A small encoder-decoder audio transcriber, trained from scratch: trained on short read English sentences (LibriTTS-R).
Rows from block 3 of the audio encoder of a small encoder-decoder audio transcriber, named by matrix and row number. Rows with one number within an expert belong to one neuron, the router's apart. Each number is 128 + 24 x the weight over its row's rms, rounded and kept within 0 to 255. All counts start at 0. Numbers have three digits each.
Before each expert's rows are labels from the 100 clips, of 14976, where the router gives the expert most weight on average: "loudest band" is the band of the loudest frequency at the time of the peak. Only what is clearly more common there than usual is listed. The data: short read English sentences (LibriTTS-R).
# router: slot weights (encoder.blocks.3.mlp.router.weight, 16x256, trained with AdamW), inputs 0-255
# up: expert up (encoder.blocks.3.mlp.up, 16x64x256), inputs 0-255
# down: expert down (encoder.blocks.3.mlp.down, 16x256x64, transposed), outputs 0-255

# expert 2
loudest band: 250 to 500 Hz
router.2:127093113107139115101114141122149134172104122151130153113130131161148136128131109144129154169149155136117108094121108110166098116154109128135115166135090136146149133138139147134132087124113151116097105102125157175154111135064179118105144159140089187152104155138112104125159098156155189124144126145134145134136134155134138112155148109130154129088132130097141150112152160161196112117140089108140073097123142113109132149172120132132127151164133145135123106141153118123131127148092157113114149144141107088141153143138142168112142124136161129106147151174150146126098139153126076179108115087083169125171135146145155167103101089144158120161101130143158129103177139156112119130099146139144108153136154123155111084180110134117142151147085140108104112129153162138148120164152150
up.4:154137161119098125176120092200124121100175132095143079097134141173161110134148148115099145120139089120130137174128094161097089119145100142125156099096121142109093126164124152105119122117109171176120112110135140105131098131115130136160133150146118113123110117102137090175160133120122106133158130115110145163145147110144143128122114137154135132160127094124117208106125129131101177162141088180102139118096132114140094068156149140142095146138139130131125129135161106110161125114126122118095123122134159148139164142087090083117112150138146130136141116114090133134095177109118155117098117138174114147136167139113080165178136166139143108125113126115140150113146130083121139117093143142140132126109168162126111108078131082122117116187138139148122124110098144131108134126125118
down.4:132084110155135115157166068115099133146108098104131125154135111073151122143120116134151114079101147184074106120151113121163113150139134130103102138130141106123153146109120122115106145073137128090169145117141130140118144116131126124118111142135131140147161200094116139117134120164096171110149145137102158132145103122100135166106077136115162119097133080155135098140166136134117137092122167117150120100187129139152149127144114096126131155142148114109140122118169159116141104127121134122139199170135085149094134146187143138174160134150112126105140113140158082124158151143119117112113122144123171187117144164118132147115118127111113145096132094107146106118122147126118101152120129142166104128123124154160126114128112160113114167120126157124099146136119128073141080127164171
up.5:163139138129155112113141125111108072137115095129151104131108086175129165106138143124086130134133079119191127113084151076124150106141125082128155149138149117143128139143108104169127171138110071133105126110174119086101158158146163123109078103109111140118104109086147064104132127159124155117136109088101122125108126123104125175140110160104097122146097103136138136172121096161164136124168127171087130137142097126096132120120150141111125104131103139127137136118146121128172136139137136115095073135154142137111156133088157108142127139112144121142100149099128124087146098074153116105089145124082134081128128120117130136155133140158114124142129137150095145086170116114156142113165133132118158111144140169173132129130171155112116119116125109108127108101126099160133105112087110
down.5:120160097133119140125158116189150165162137093186091147135119160114125133143154154124132144136080155132083104153117142107138139126135175143096105111064099119134128099114174125137145116125160114119130118127105115123138119126134103138126164098142110135131112161148167110129121129130135127069116097139112127130150120172171144105158128136104096121080146099096100126104140132101168162155109155155129126130094128120125109165104127134150115151144133156124143095106096150149143170107131090129172147140124171166161132127175116115129120104149139145131143158117175131132137119151135112171109100101133141120095120084160148118178182127148138086151125139130148127165119114133099115139143152115101120155123131103182113175093158120152089152122155151163181133119130147154087134085108113
up.6:148164110125142111129129107167117128153134160121150091100107141179135153102123131140112118118128107084111172187159101107124173142111123149079099126137159125106128156121087136100158123134155131131119122129197109095128104121133107116078097111127100118110099116098136098115088112119130129153096156117127116171080118114132120122130166136115122142130090163131125157129140143114103129088092112152139114140105088118123107109140107121123166135189122160112125106131133136114110107100156105101151124082171116105171100139048135109168108126108131142091096137131053101092109114101122132150142126113136121150116095117163115117140106128146130126083118121119154105151124092102175170096109116120110154124113122129118133079097119120097108111165124136137129112104123171142164113140168132
down.6:078114133144083116184124115187157121135110071193127120116083144141139089116135135144101101187126114129119113151124143149116156129137118183136165122138106136161107161072149114120108142136149116165098082136103057098096095144156138147149106140132124102067122119143119120089139161158132123135141119112095107145109100150102142156144117141156130118120141112137128106117118147128080137137119137145178137110066123126124131113124119113095129124128117187124094145130109081111115122057125114111113082115140091119093139126142130140108134090142136122146128145155109099123108130105108134136133143112097135109077127142131135111088128086126109140098124110132126113132150132148095149081093111096122098156077103086121133109153123111133137143140115119142138106142121116119133096110167149
up.7:087110124161154118116118147157162136151145144146144138077119133133097193106109158153132128143185132109171089139101123114172124095144131079150163103115158113119074116113149153139143146151133126173124122131106134176137137151152127149151117079080158159155110135117148187150114117100121161185171121109136118116110124089167120107115118121180111161176128152096108143152086134103116114136108114098092116078096128117147131095087156125154068109117119139124116121161145116131131146116110092138138136138136121160095123134116166122107091091121114133134136150141138109123122140156150110150133119112112133117106167156129124106156153109122111108077143125123136121115086074137123143116110128106105142118136082122090109151123133114140155084103129100133131076125117133089124119141149108
down.7:158122116151131136180139142114102149136144133133111108193116119129113092144121109130138139204142130126126086125120123111160119128159161121094064177123155082146165121122142111119147153076158056130119126132110144162163131166145109125126134151158142112135082115142112096135144113144122100126067119124155125127115121121139132162093107104133119143167162148166163123124147125130140098151159122131144123143125138123135102182086123151120125126104136083127093129126118093137102082122107125096141105142134141095115161139126106198114140149122076129122128127151145094152150128137101146109112118137159150129147131120165140098083094124166147113142115126106183146106124101103105141161182145127147121142139155175126118121099094142146162129144164145151133152175141135124171136120133143
up.8:089124128099121128132146107136109129116138140106141087111095102123144127108076155127147153123137088090182127105125173123102129140103100110121149092148162143157093156115140114088129118141136091150116121141136076127142116129098135135137109081128127100104148147097111145157104152071125122139141103088105130156128083139120106151137159102129109147105114127159114103145123133094134135159127134147135142115094126146138136119134157121113052112128085091135165109129135140100162129104160166147158136118129143114136149128121117089100133098112086117087107132088114106099150118073160151107152120227180120092110147148102108113151157144149120170117127110082085128157114149098119157098143140120127128111165151143139120119105132104140127099118158155173154107132091125118109118113119100
down.8:137158092115113125083124180123097162127102083135122174096119168098096135125145116138150096146120148113132081104120136094141198161087109158140103132096118100149172087122163125176138125130118115144138118172120124135135143113131142057116141143122131158147138088133162110147151126125119118103142122136115129109119134149160121125136142133156141089105104070137128100130118116148077145163091124151111117131105147128120127115163127133093085131177134182139111114149131131123113125132134119153119158126146101126140104115146109122114093119159122116129157115130120146139161176137102139146148138078118108114105098145110123133163116133135135113097123081158076145168123117101049154086100134081144121156156120092092118136162098131163146119158081147114123135097143143126140105127157127
up.9:102136134134131140122130114151108113131150141115117105080115142117063147114144184100103129095125095118147119109094148110083131133099113114091152111131161140117145180148148110086131086115130101156111098157126141136103115114147115129135094094115123111095158116097136135151124135080106090144151118104123106139120100093136123104102128105119120120146094092144079129139112119090133132111117148159122125115123114097130104109133145130107121103138102084131118101145087146124125136149151100132124125086132141112152107109110128067129130104082083116110110125142136085127149120093095179098157088196171119106104118137104105115157158139100128110096130090131113145177123103098163189108169141148119168105126137144107105125101107139127105111165138193158173119146125106118155095129104132
down.9:138146130154129163070140129113095114130149132115111139121115098146109135143133146130157132178141140114098111106130124116110124123139167168104123134114124112155136137096101149162124117159116152150135132083120075129146150090118086111117151166118148147123149134133078147132071101143144089155127159096109152078159145115142120154132102150107120144087128128087157140090173120148111129138101127128182114167099140120102127179142104107118134142121090110162077106161143171080110131104119173101125143141090136147161114166139124134134144131106102118137120121153083126118109097108145078125136148118121129152113108116106131166093158138140139118146112150104156103182146085160133107145104118119146111086153150118187099084139112141180145130135137123115118136094128094139090086160102145

# expert 1
loudest band: 250 to 500 Hz
router.1:112114098141124146132131136112170113102125121138181124156101139137135141139142121123122105115169105117157152143155126137131161151145117129129166141105116148123162148114132117191160156157126130136084123152108132100127141141146123156142126108118117153141145127141141148113156137136153162117105122141088124147152140145134117114162144107110147149164154079113165121092100104140105125125121172169134167127110157139143094101116152122136161175124125090109136118086103127102064153120117115210135166138138167162117100143169118131108135157127142129141144171086140118145138134147154164079114121150140154152150121158124089104109124144109135147102122129134145104175149145163166093118122122118150109149129151111143141130145161151107151093198162151108197144163176112146115178169119114
up.10:084152129178096132139190137158074115148139126131131101119109180122139095152170173154100143079123128115124126147141124128105114084096114108112137133114141123149136161194113136145148109118094125102126146143125148149119124114126111106135136128103150123106121172164133149134097080133115131112129135098119110139119094156118147155075122117169116127101111139161127126121083115196140118145123165108168085109139091089103167118128133154086114103114113119111099104132120123150126110156079095121126162120120153136187133127096155083156137141147110145108073114147182145105138127136135104106156141145127116097068145106149100131146115142145106108106154121126120162134118138144140127155158141124164146111149118146104122126106153117096156154086128139152136153104089141157176135155107138
down.10:171192175095081121087083123139102115096123142133114120135157154149133088117110110142095140115138125103091121079129140119097147140123134116098136126166152125127144133122147133108108115188157119122129158092128126122106154135118154159141162179127149124119116136142173123126159154107157115157163125140155115120134164115148146152157105137116135143133126128110143156106136134109120110146125097143158146122165094145097124122131157153124146103094099158128124156104097157112159178092149156119117102124106133113139180131122096150123104137154117152148169116081091126155104164112118131110129080137139118116174130125128141160127151131141135110158139157075171133123116117118151072131073173098135125171090095109102114109131113116119080100101098140146112083177118144164110158137110141
up.11:142133155112105123124141203127105126162128134078140098157113133122161149183144180157176091156151114151148106090139122117128090113163103133091113088148100133102168069134168109122108065108132108151102136165133094137075142184156135150128136112129113119132116117100134184148172131095143133086125135132145119162122109136174113134143133109134107126142144150126138108167123121127159128137118143135143159095096135102136092116126131104150084146132088134142118129136129165116122140109115134106129114160168153174159126144116123138115133098106120134176110162116141131145148144135198127103129114115139173086128133130118104106140155120180096105139115132149104135133121112113120107096130122123118167112108139169123168160127115074144123093124103109132149155145128149151113123158120151
down.11:169117132172131141116126117124121096097118092182100116148117144171145128137154124129100147115121129092124107143135086169125137170096154121137151143174153157102081103153106125135129155136114128117177134122123137111120121148150095128192168137099149160120167133133131167109093128139135161142138134131114187133118169134146101093096160158097107113129110112131132105077116154118092112145143114126125103124139102120142144174133118141138154144157119140080175105097102109066138153113192150141173123128097124097124094098110142152152104122139124098089146098147081127099108166155112180166127115094108110134131138134137149148145111147119124134114133114111110082083130134190125148185094114146136119114124161116140135126130124139134135154110126143149091092110125150139131098112106141
up.12:134122127129118094115086131120132037126151135152115108137108136155153139115100107177140108090154149122142114128137104135128167133128099142149156124126115116148127095101112159156164130144112095119129123122145120160096111112141107164097110106156122123153157119092112158151147127118085140176137163126087100122152155150093095079136161130153138116106099088128104135103132085140109093161165148172145112121157119099107126122100141111132153142142112147132157121104155131121108114098126144092131104133134119120162104119136144117164120157129134065123121116103083104144174106143119158100023145137143123108158103080088101125158167112147141161120125096127156164113132090137132125117142089141135149137131097121127145113105164108109108077158116114112125177139151138126150126116120136
down.12:121088091113162119120153121092110161087126172153135154115125135100144173083115130093132130103134107132103131102151120075139111122103176176134114101068126125144133149113089102106130148146135154118117142100127150120152138082131137114156096136103141149127165154105094158107128164102155104134123151127130134091144090102152141118106156134126143141126100152095103136136151149095123148144094100089151121125086106147114106114103113155128122098119148108095124107115159072121171077150108131135132104106105144097143155160103107136075124104127101134122136129161113115124156144128107068126133153105150117128113125127106077097070121106083125130164108092116094105122145177110121135143126181151157096126131110150125129123132128144115117168080148108125142136151107096150101141086143162
up.14:152104107133140133127130122111131131176110151097167130142112150118121123109113102135117146138120124112121099162158124157125095106095093110101075122136113095089112126122081140130163173159160098123134090095157109137135113111103143108130103162132109135177132141123141131095118114172150123115134126152118102149111103135107129134122140085136102132141091094138135140095100148117112107131086100077156119119120081073132152146113138105114084131096105129110128126144118107114140128134130118132111106107168128127138116157155104120140105165169151125073151104108142078148074127089114083091112169105134155120151072110114178124104086100129131106125149108149128147087105096154128133074108135169114140120124134085105102099089138079140086176102112115160104123121114116115138146119165113
down.14:107162107169175143148155120166153151139092156151148093131144122109100094144163137135117124144150147164111095119146093118112146145126065138129128138137133133106153106143104144162111090133124126117148158127109152100156151162131160144084113094118117119153129138108117111163135114117126142139141127091130142110177171117119108135148137156114159111115111153162121143133131133154153134133158160146131173149176112114128145089166127120098147141140151095115168142139135118140162144107138154103126178115118122142132132115085142150143141105125106119137092123172071124169120112138114141154097099143165134130108107105110137186159143132115152123116105114158131101148126139099131124187144121124127171103136144148122220162119142181114188075119177134125165140143107133085146113127137107
up.15:115150112125115141164128109126077090119085141107098153107173125160126131115159125124095120153105118107150130131069156104143151123125183117130153139057094143135102132134124101133066150101149125134116097129136159134161176153148111139118151156121145120123134148107109135116134133102117098146145135118158151133124188134102141119146106145131094114086147129159140115115180167142140141099186178119136130118096147153143125127128167108168071133150126139104124125150131125109102145094092125096140167134181113168108124133140111145125114128123129124107146123145141087115147111123118104139132090163110116102110112140133163118121141087136143145119073110168140143167147171098139146071149155146105162119103119101136157149133132075126163097152130123136123115146120135117124123171194122
down.15:197116160157112133127125116126140137082145109104160153145119138150101147111130159145128161130150168125119122137114143120141073138185072086119144092178117126146115097191125165137094183103129098122123084122125109126128148130100127160129139147132149118138109135115140145104136124142076154108133187115095148085090132131134090143147172138094171098161130158143130170133113139113117126136129135126123150104185148103134126170087087145152163139144129125140138097168128168131133140142125135131130087136083114097150158104121161135140119159177116176119138173143160144123127142137133139148080088126103159115125135144087109133132127161118119143156120125143135113124123111127162114161099101144133117144120141106100126095147148143107137062132118163144130115151145099158111120107149141
up.16:134120124141152132138098124109136162121181120080144127115157112152168144124155119093160104166152131192125110130121150141135113156124119114119123120117125114143138194150114121104165151090159176113136139147157124132137154126138111124127135140136112114127123164125090089103088114126110096130129114160139108139157145115077130087133114164108102078176102150164143134124129145116170137130128085156147170107126084114148152187072132147113134158123146135126122110147166131073133105108144095134077167083148113122132093100109107134147115178141119143105124132134165143165095104121141144111091123122172159151160142125132115137129127169134125121084105098135143161107164144186154118154145133166097127116173125112105129109079124123134143109112125123136136167127152126131110154168124152
down.16:186107087081103118121121136111114130136150218144097112145129166130146094107140119096083105161097148108108162119120123156133078167187099157113124152142128108171146117117170117132127134140177173147146119129117164140124115120147140132137158150133165089153130127101154094125122120128144120123153109119146086094069152146160109131119097130154117133072129133128117155149098149116116120090175141093104145138103113127112102166109120113141101169094166150152149158155158092144085107132159136063109154117126122106142145161150121102146178143122148119142125128118148139088145123116088150148123149131113171142136111151113124115106180087082143123121146150107140126142149125115127102131108114122115141121128127154140172148128138136148153149098155117085135138133104128133141121136122109

# expert 15
loudest band: 500 to 1000 Hz
router.15:153120137167175146117104136109123169114168150174172164167153117090149135172167102141163113148163142159127142100143126122110093113158129105164163142112109115172138113142096137155136144105137123122119142087094151128115150104177119150161148152130157118130121142147133178154141147140150149159107154142116162103156156143133143145119122113119127167167155170115127105144158101131164157151131126105127086129147151152108144110146120130117156137137137159120143127125133111148145152139134121116139101168110080167143153128152139163126138138155084162171170107146147128142175141155143111140126131107116136147130176153164123104094119131137134109143121157111115156079165139134123079165108097132142098157121142099136104173163160172135137125086145110139166125113153093176111133099150167
up.7:148123107145092117121099120175120161136126101124135087159126161146160105104143097125122113176133157145130129145124072112192136119174130142122142117114106151106128118121165149092150172187150133129133096128138140137136112126094123109105129160140117157125121140113102130120147112163101143116111126123116084171127124119105121139124105160150119132108120132113155109091121144170111124105137092104129139124150159126110120145117142124132154147161132143122137121124122102141097105131131134077097120125146125124113162119137115155159114141183133133173093107087171139139144165158139106128145114081121138101168161145149118155112103099126130139133095126155108184112124153182127112162133138164162117169093140077118129138133111189092126133108160046126133147159120108158145099141203108
down.7:135106106116136138142131122066138141125137105159125105103165141121138142144115165104127101107113124095117146153158133145126106115159073148123101150170118128153171112125069147165131107137132150109084175120122152159103130149138151152167111163129162130158140088130169154108139112133154134122158149149086164080139133094140144130123133152126142164183151098128143143118139095112121134166123120142135089116134125150147123144185129139112145121100116105156189116115145147166132129137125096153122188097093090124127104088136150112154153146128111186121156164111119117139106122140113106116134158151120150139125097137108146128116138172150091144173117174072112100106119098160122100147124140115119096079145116119164151107126134113120099143148115155100105149105129120116144171091088149
up.8:089137107150119117096150119125123125137114076108151080097117140121146113109123108089124097112128143100112141139149132141136174124138111136119121112130127141140147132143132119096139114113193130175120132133133105147186122145135091109143081123116104117166116114153147098084111135124089131101122097126125133133098131148104121081100158096073157133112142111140147142136142089099134137121128144151065124136140142179171170077182119099131107127132120135156171131137131148094141145132117128097139174109123124141119149070101167093128152089144093140150093113085089144098104139090093119123174115110118114136121087119153099133164154146125133145112126166127083139159117152124143124145135121179102139137115111148201149129103104128148090149180132127162131110153126107128139103116141134
down.8:098144153180105154110141136130104148120099129134139127091143091136092122128134117120147125129115150087117124112122093102118121134113142181140119125076146122116125137120151093087099164133113143124106189150117137128155128097122124133117142140137132139111109106121162146147146173090152118138125188145095124127164150120175152127127117156092117112108068135144137129157113177124150112133164100136160123104114131116145105173120112112157166101122148157117109110091113082129184095112157114116094172133138155165111140176116068123098115168186088143118096110126155146137130130154136100098140170167143123168102134131143106108137145138111106104139128124206128096154133114114123100133129127116152144153126200114074149085137155121138128130141145115122115139136122116142093130146134126
up.9:083146131117143114126171128161120122150116129144166175105141108116155142140126128099126101136112094146146140134161155176096157112146131114203144091160105134127113097090157109154114168117113080123155102120169137107112080120105152147111106169120126093131100118162094107113138132132087113098120140091125113104149068153179115135131114143143120127116147144129149140132131129156138123111100122172128094140155159154165166131114132114153120151125116146163117106139126105122140132152153112139146104121144137174122146126117177150129143141157155121132105101131104169136094127109193106098143114129084142157147095113160178123151110143129128119115119156164102101140089159156145097130115133129175125119154135119112081154081103138106101161145141135143119135073132109133076130118078111
down.9:146133143145154142086124122101112168157122102117143150117178136091139149123151096107108113195130134117132131128122107127122102172097114165136152139094121106119098116155066123165149138138147177144160155152114152107117163136092127117126137160126128124153212119109109107099098113135115110190079107149143097131144143135128114111091125139141154111090104131146156151126156110127121115139134157105132114131103120127144123120141115123127148116090143133103155141150131148138146105122156102128155152136092086123114163116131088103136105179129112167135120129124145111092141122137096123141099108086126102148157102146143123169100100063156118090152158148137111112095159147117121130162179137159116114165127136152186132126147128097116123102127125096125110127130141093178166148122064151
up.10:120095083098109105109154117111130138107155124166131117116138134103098179099128143114088166124121136115124121104131110113091108175123109083103149155147153126122115122113147128118125126156112090101111115128097098132110129096108114140141093077137170180139111152098157174140116129132163127174102121140106137137124140095153127110170128074120128156113177105105140153162118103156132146152093120123167139125123111133061119123079181109103163138152079123084154126145135125109100111168162099171156162119165090095127082121111162187144116145112099129119133137146147105125093109147124107122126091146127124118088136131094130123100126126104111066082148082155138106103143124160147140124137143099162102136116125147137119102089135139167113130126129117132103148125145101113145123134123131
down.10:118158135148149153103128132116106094129138133119109151123140093126139135138157137159154108089171140094100136146123154131150140093125177088112164111159138104140121145098107128162147130178116170161134097122147130129103163079114158137125133138091157091186132124146142150149141079176138084145149132089127140103136183117134106144172116169108141106111130138115144145127094135145135129147123104075155125135138106137132120127128132128097121154124107142136142170094148165091104145112096122156147139139133079122101141116196138144149127103178118124154163147134126100119143156130147123122111129143151109147152113076142139149079154126120148115119084095086152091116094114120141115130092112147170150127100143113127084125149124144101164157114165100130120144151114131136070077104091139
up.12:160158171169120123125136043134136128131096142058131122092119131094134071120143129107122159120123124136106130082126108130107137170123124126110141122135138159112125129101118108122121103145158136127110169128127154137122119184135138147124111119127101141066156141106055114102163159109107122125144142122121138151137137130055145141159100078120116123104116138148155117139144115128158155128122112174152110167109121104107126109164122101123125137130108157127163140136114102121157146088131087115092126114174121157138144173110136131145153127125115082152105163127128128078127176130109159117165148122157102137158120138123147118139117120099106124132124141163121118121122182106109145166100142106118138141118124099168177153093113110125091121166158138125180130156150116102090093144142090
down.12:128105142063085123049150151133177099118093146122115135125126130152129127130120101118119140132113137113122136105117148112123122114169189161127146141139129163145135083114132136138145144141125122144133106129083095139085148117121117108123162137144181142140126149139096157169107094112107136147155113102130123113174127149130152138137085142124104157084142140107112140134133128111122116115097133107173091090122123112109103155125095152120138119115147156126146104072132144129140101135155134112138124170113101128101115095179169134137130101096101110107121105135149134143088110137167119102167105112117142111128137142106121168109135089129119129141156105094130099139100108134132101194121144113163135129133186146171091049100102105148129117135183104126135120088127093123069105108127136
up.13:150145154122073118136103071142155139091159149135142124116165128144168141145126092189112127088143109144149154118125159136120138136143131143148142164108149144181124112135125133149136177134149148190126115127124145123152106106122127142147127106108146131125144125142091144134153147122104135122137139108145130131144171176127172113129102163179149174133137146092119122161131111132129114147159108128147129116130158115138154126088153123135137174130125159145135133136129098127129092153141115122130151104071143151095122140167129088131103157142137147212149089099121159125122085121179159147133151129122130097154114154158097129119116128115134111137109146130144140045150110107114112127114115089147114139111118109152105126138136184108133127069107077149118128081128127164098110136103182
down.13:077116122111168137086135154087105134143120141147125135163133151142129116083111144075117154179123115112143147092123104156164132141168131095143108120140154134123143147131124133087129118125153152100091139154152127129113117166118115103107110170130127144154088158125172111123131102140124145103122085190133163108138110124122103143106133120152117101104132096172171120112117117137143107077127143110119174132137103124135083153127133123116123108112117124163126146096155176127103146158083117149113119148164116115147173136116119136143125150149100099101093167105157099136121163159130123120119133106137170139153143107128150158100121089147124139147093125142113146186132142167104152112140149170164107100099133111126179148154139154141123136147160188139129140216120091107118142130123104

# expert 0
loudest band: 250 to 500 Hz
router.0:164112072121137182152130126144074136140078105113123164130130145114132143162130154148123048139159132152131129125122151135141118096179120079160080147104112148095143134138113126144100138168078164170091129128108107144107150141117145118142115159111146125128115113131115144152143125125122159103112096157085153164110121112110130130132118121142103121190159155114159123095100144151115168106124164111129120118090110125124154128149168098106122090121121124131146141145113160078167148129119104133124130125147103138129130103101132127110104149117150144186140136107131123147159080107138112128126103100124172094150132157090171120116094107151160131152150135121151117127145093173114118118127106137166112144142098135148108138182097134130143175148147107138119137147134152160143085178174105
up.5:155103124125137095117135089116110130158147151128155137122113141123142119108094072158131153151185124104073133137117159138123130105120090123134103104153122126141130161152113144126100180166155157117124127129159119147128091155114099131137093114123114154110158146156129144131135116167180128156111134150104134157134088133144120163152144132115121135134097106117129167203134117083126122117081155121085129153154139105135120120157149076138172137124114151138134075165107155163098113127129144109112130130167100096122116121137153166110116127114136132086190144090144112149080139157127137126143177127125131113122136149119080115114120147168152116184159178128142147087095104129105133113085117114100103091107102103121121127124137097097087150159113139146126104109149098160143153110118164
down.5:113120117175181144099128157124157109143130161173134130091142121072109129107106121167139110143129146138122106126156139137104138095140096148143180105143136118069113091185145164115114147131125063116137090101121094135144123124083143107129118081143120122145124104112199117149156106114174136100111167115128130132159114141103119110139119152144169133115132124118119140124106109098149187095148132122152092089156149113091142122176101150109116098107135099120129103082130084146134115098109152132157110103106116134105104158125142153148133088142100133138127129124166113150144122157123119157143131127126162136137151122145166124134116086100107109163119126122072114152123100142142150163133149112107124148134168157148131152119152129199139134131103148080125112143113160100146100127150090
up.8:135129126098130111171116119144117100122092130143111119130133166147145102108119110118129139154117136116122128133118125135130129114137137136106104125059145126153138157138103129122092120113133216111131131166176171120187103166156133125132128128115125132147163183138105142123119151132123087153101148151127133170119181162109160151119151115082097146104114122129109118124171148117112130116183140120099057144108134136122137131136156141163093112153159175095174119144110159107144167151149144109130127158188121088152125135168136165157139130149131134153109115136152118123133097152112107095090171145143179142123162106104092126121158118121146162155153093114137147125126131161080133088124108137104126137105127124137167170158144085116124106155110109120143139122154143131141165104167128
down.8:177130089150148148118091120129127140104144137167144115164116105120130126153132073129100114142141129106127139172162144181133110095136139098145152142151110123114140079124133140143151182142102080133154150134100148099096107136145117124114128135161121143169112075096161101112170125125167162107130148102120115137129077145146131152126128150112106101119130104135142114150102099166115172116100120156155131112133130130139090144145111127107110120096111123115091102118122068152068142123113153144147114078114144112103090104109132098134135142127174136105157163155170100135142137130117111116130188104111095137163128130166100124116136081141122110190121152078097155149121106167160145166124114159108132126150116093130120076122141106168125133128110146149133099131106124148113123094094149
up.13:117148131127152143103110165117139132126139095113118153132129144109137145134085170166103147131152147123101135127121150142143124121088095175133153125158128127139127104130156123106130139163071077103105106080128127109114106152159118146140112139147120135090127116171149098151112149155156123128121147156089135129101114128184119139116142111153119163162091098144126132140118119060150126148121152123110124108144177099136095099133096101139137105099126124128117118105098143173155117164158152087102099136137143134144075118124120109105129112135136114147151163055151123169122177124146145108186193160147103101163167130089082140103151133169157113097095146107142147063129121130113128167131128129103106115138118105111104140114134126166125116135105136105140143162123106125102100090104143
down.13:162117102155164173118136120146152109166137154102166134106126156110105134145093088112159120160128137125104159114150075089139166129134112152181143141113143157107088137131131117143114100166151111126152162125124145114137126125168152139136118157115127106158160164125163140099108125131137165112152144142130120137172124132092134113117128114109162100138163130178116129131138103121123161102146110150132130144148141142136141120155098174068145105126145114147173098129188114082152119155128172136176143147118137134112170165081155142155153129140094138102096138166108106146118128148148106105081074112134081122118124120195153129138099091124116123151116125145124120159164138131111180132143114111143146163141146195114150157128132136161139104151138128111165123118121136114175102138122115
up.17:158130122157100113087122108101163165074167164140125130158146125091120102144125087121117151150108161117124165125115149130165108135106118151096122147110139134106122067163142131090095122102167103114143112087115129139135118132113105158125163133077120152141100122117099194110124135138101126143136137115138149113117163145152107106151142101154135184128139115080097117140117112145142089130132115109095131165152134125133117145173115103122100163128116138139154148145115113154163110123120148148127128149072115140132143127135150108114128150137119142159134187139103177129112163168134120127144151095107126114126149108172104109097124117119130124128084179105145124120130171091063098169141136155126123174102123114144108103147127075135093115116125109119097157104155098153127113079105179
down.17:145148125093170126146109107174110085134105075107121164134165133134173094146111107110128149101099137119097117123123107138124174121124168142154131155121133118140114136090126171131181137140160123098093104108163133090163121074164109133114120183162134143147154113108117136157099133150129131150130118159158126140137144108098129131147170113119116124140150139149097153138137153119101145147092131121144104123147118175166118110170115131166121128085167167119142140136138096075143106153126094124132179120151138122106125105152121140147110145138123111144131096097156094147144106121039106125118122100147171133122119140160177152093094124152110126122158138163111138076130099161133173108139128127150098103113126103131104174171106117141105138122128113184108142137136172137131122127139119
up.18:145123138182184120152141123145109125088197101146131102186115118083113141133129136142169142100118156119067118111115118128079135117156070100112130106145128118118120176147138120135118133108103113134138128180133126181127094102146139134154094119142103129124116147144158124114082159132109125132100161141099146139146120130099145118122100125135141123117078132117132105156121119125111146099142088140129141156134172122128129121149116163131174134167149117114131110190064087160156119108145134116113121140113165135154132125107145133129102119110088121118101130144136131150122153145121171102155094123122085126145140148149145142109116146063121078142122138104128129134126126124069182120088155156109131129097129092120159091140145115088141074130174147140087134124124127121137166124100146
down.18:145096122068076098121088165127158113106126130125145119108141129149138052134113088128103147120114118123092112110130064157154143101077154146119128135155104117124098137116130109138121124131170150140122146129126144104107124141129103126096130167132136139118109096171149103106124081176146138128132162160175120165148118180144147156119087167103098134121115077127110129110156110146152127146147110113102110112142095119133115119110149133140163120090144148130145130097147166090081125130180123125150082098135109133093143143148151101156145132150157151145150131152138159119130148108101113124104156143152108101134129119099175095152150077118133162123141114136099135096136125181143115143124105118108111108172159147097104134132122069095114125117104099153144135162121145107137159090162116
up.19:085133117128128154146137149152122130067103155155115160156090170102134176183116119132159151170151104163108120154130114105102155137144161160132113099087165111127098121148127146118118130137122091162103133145100144096113123138170133137110127108104120108119138149136179103092151103160106112149137138136124073155156156112126137103141124109077126063117113154128164129119125090147100105115162136126153100136140112099128153178124163119125158114125133130108156171161129166127122153134110117095134106105190099121141168143138123121143138132092105147136087102164158124122142111156155135112097122123143131121111101100124158112127116099120120163141147098178113181172128163122141149149145119139122123088130115157138142168150108098141152112108121122117158121170139181093153142167113130
down.19:165170117124126110093129161153123141122137145105138138086119167115122087143123171161108151130066155103141127162181155135166151136117116099097078135155125130097113114127116132076130149131119153097160097153122101134149109125101107121144090136113121158097127142101163115111115138094119155158111115128119117132126128112155107178124137150152126112167157127110142134150139160097104118111133121064156113169121129083106116096082089091161118126125110180101108120128108134096104153103104120139140152170181132140118142156113124139106111160137169097164090119113154114140119149156156158148116146155092137111163156107158118129140091151139137143120092112128152137095143118130084169062078124134122155118127141126174149100141125126174137118122132135123113106111125099151086151128127131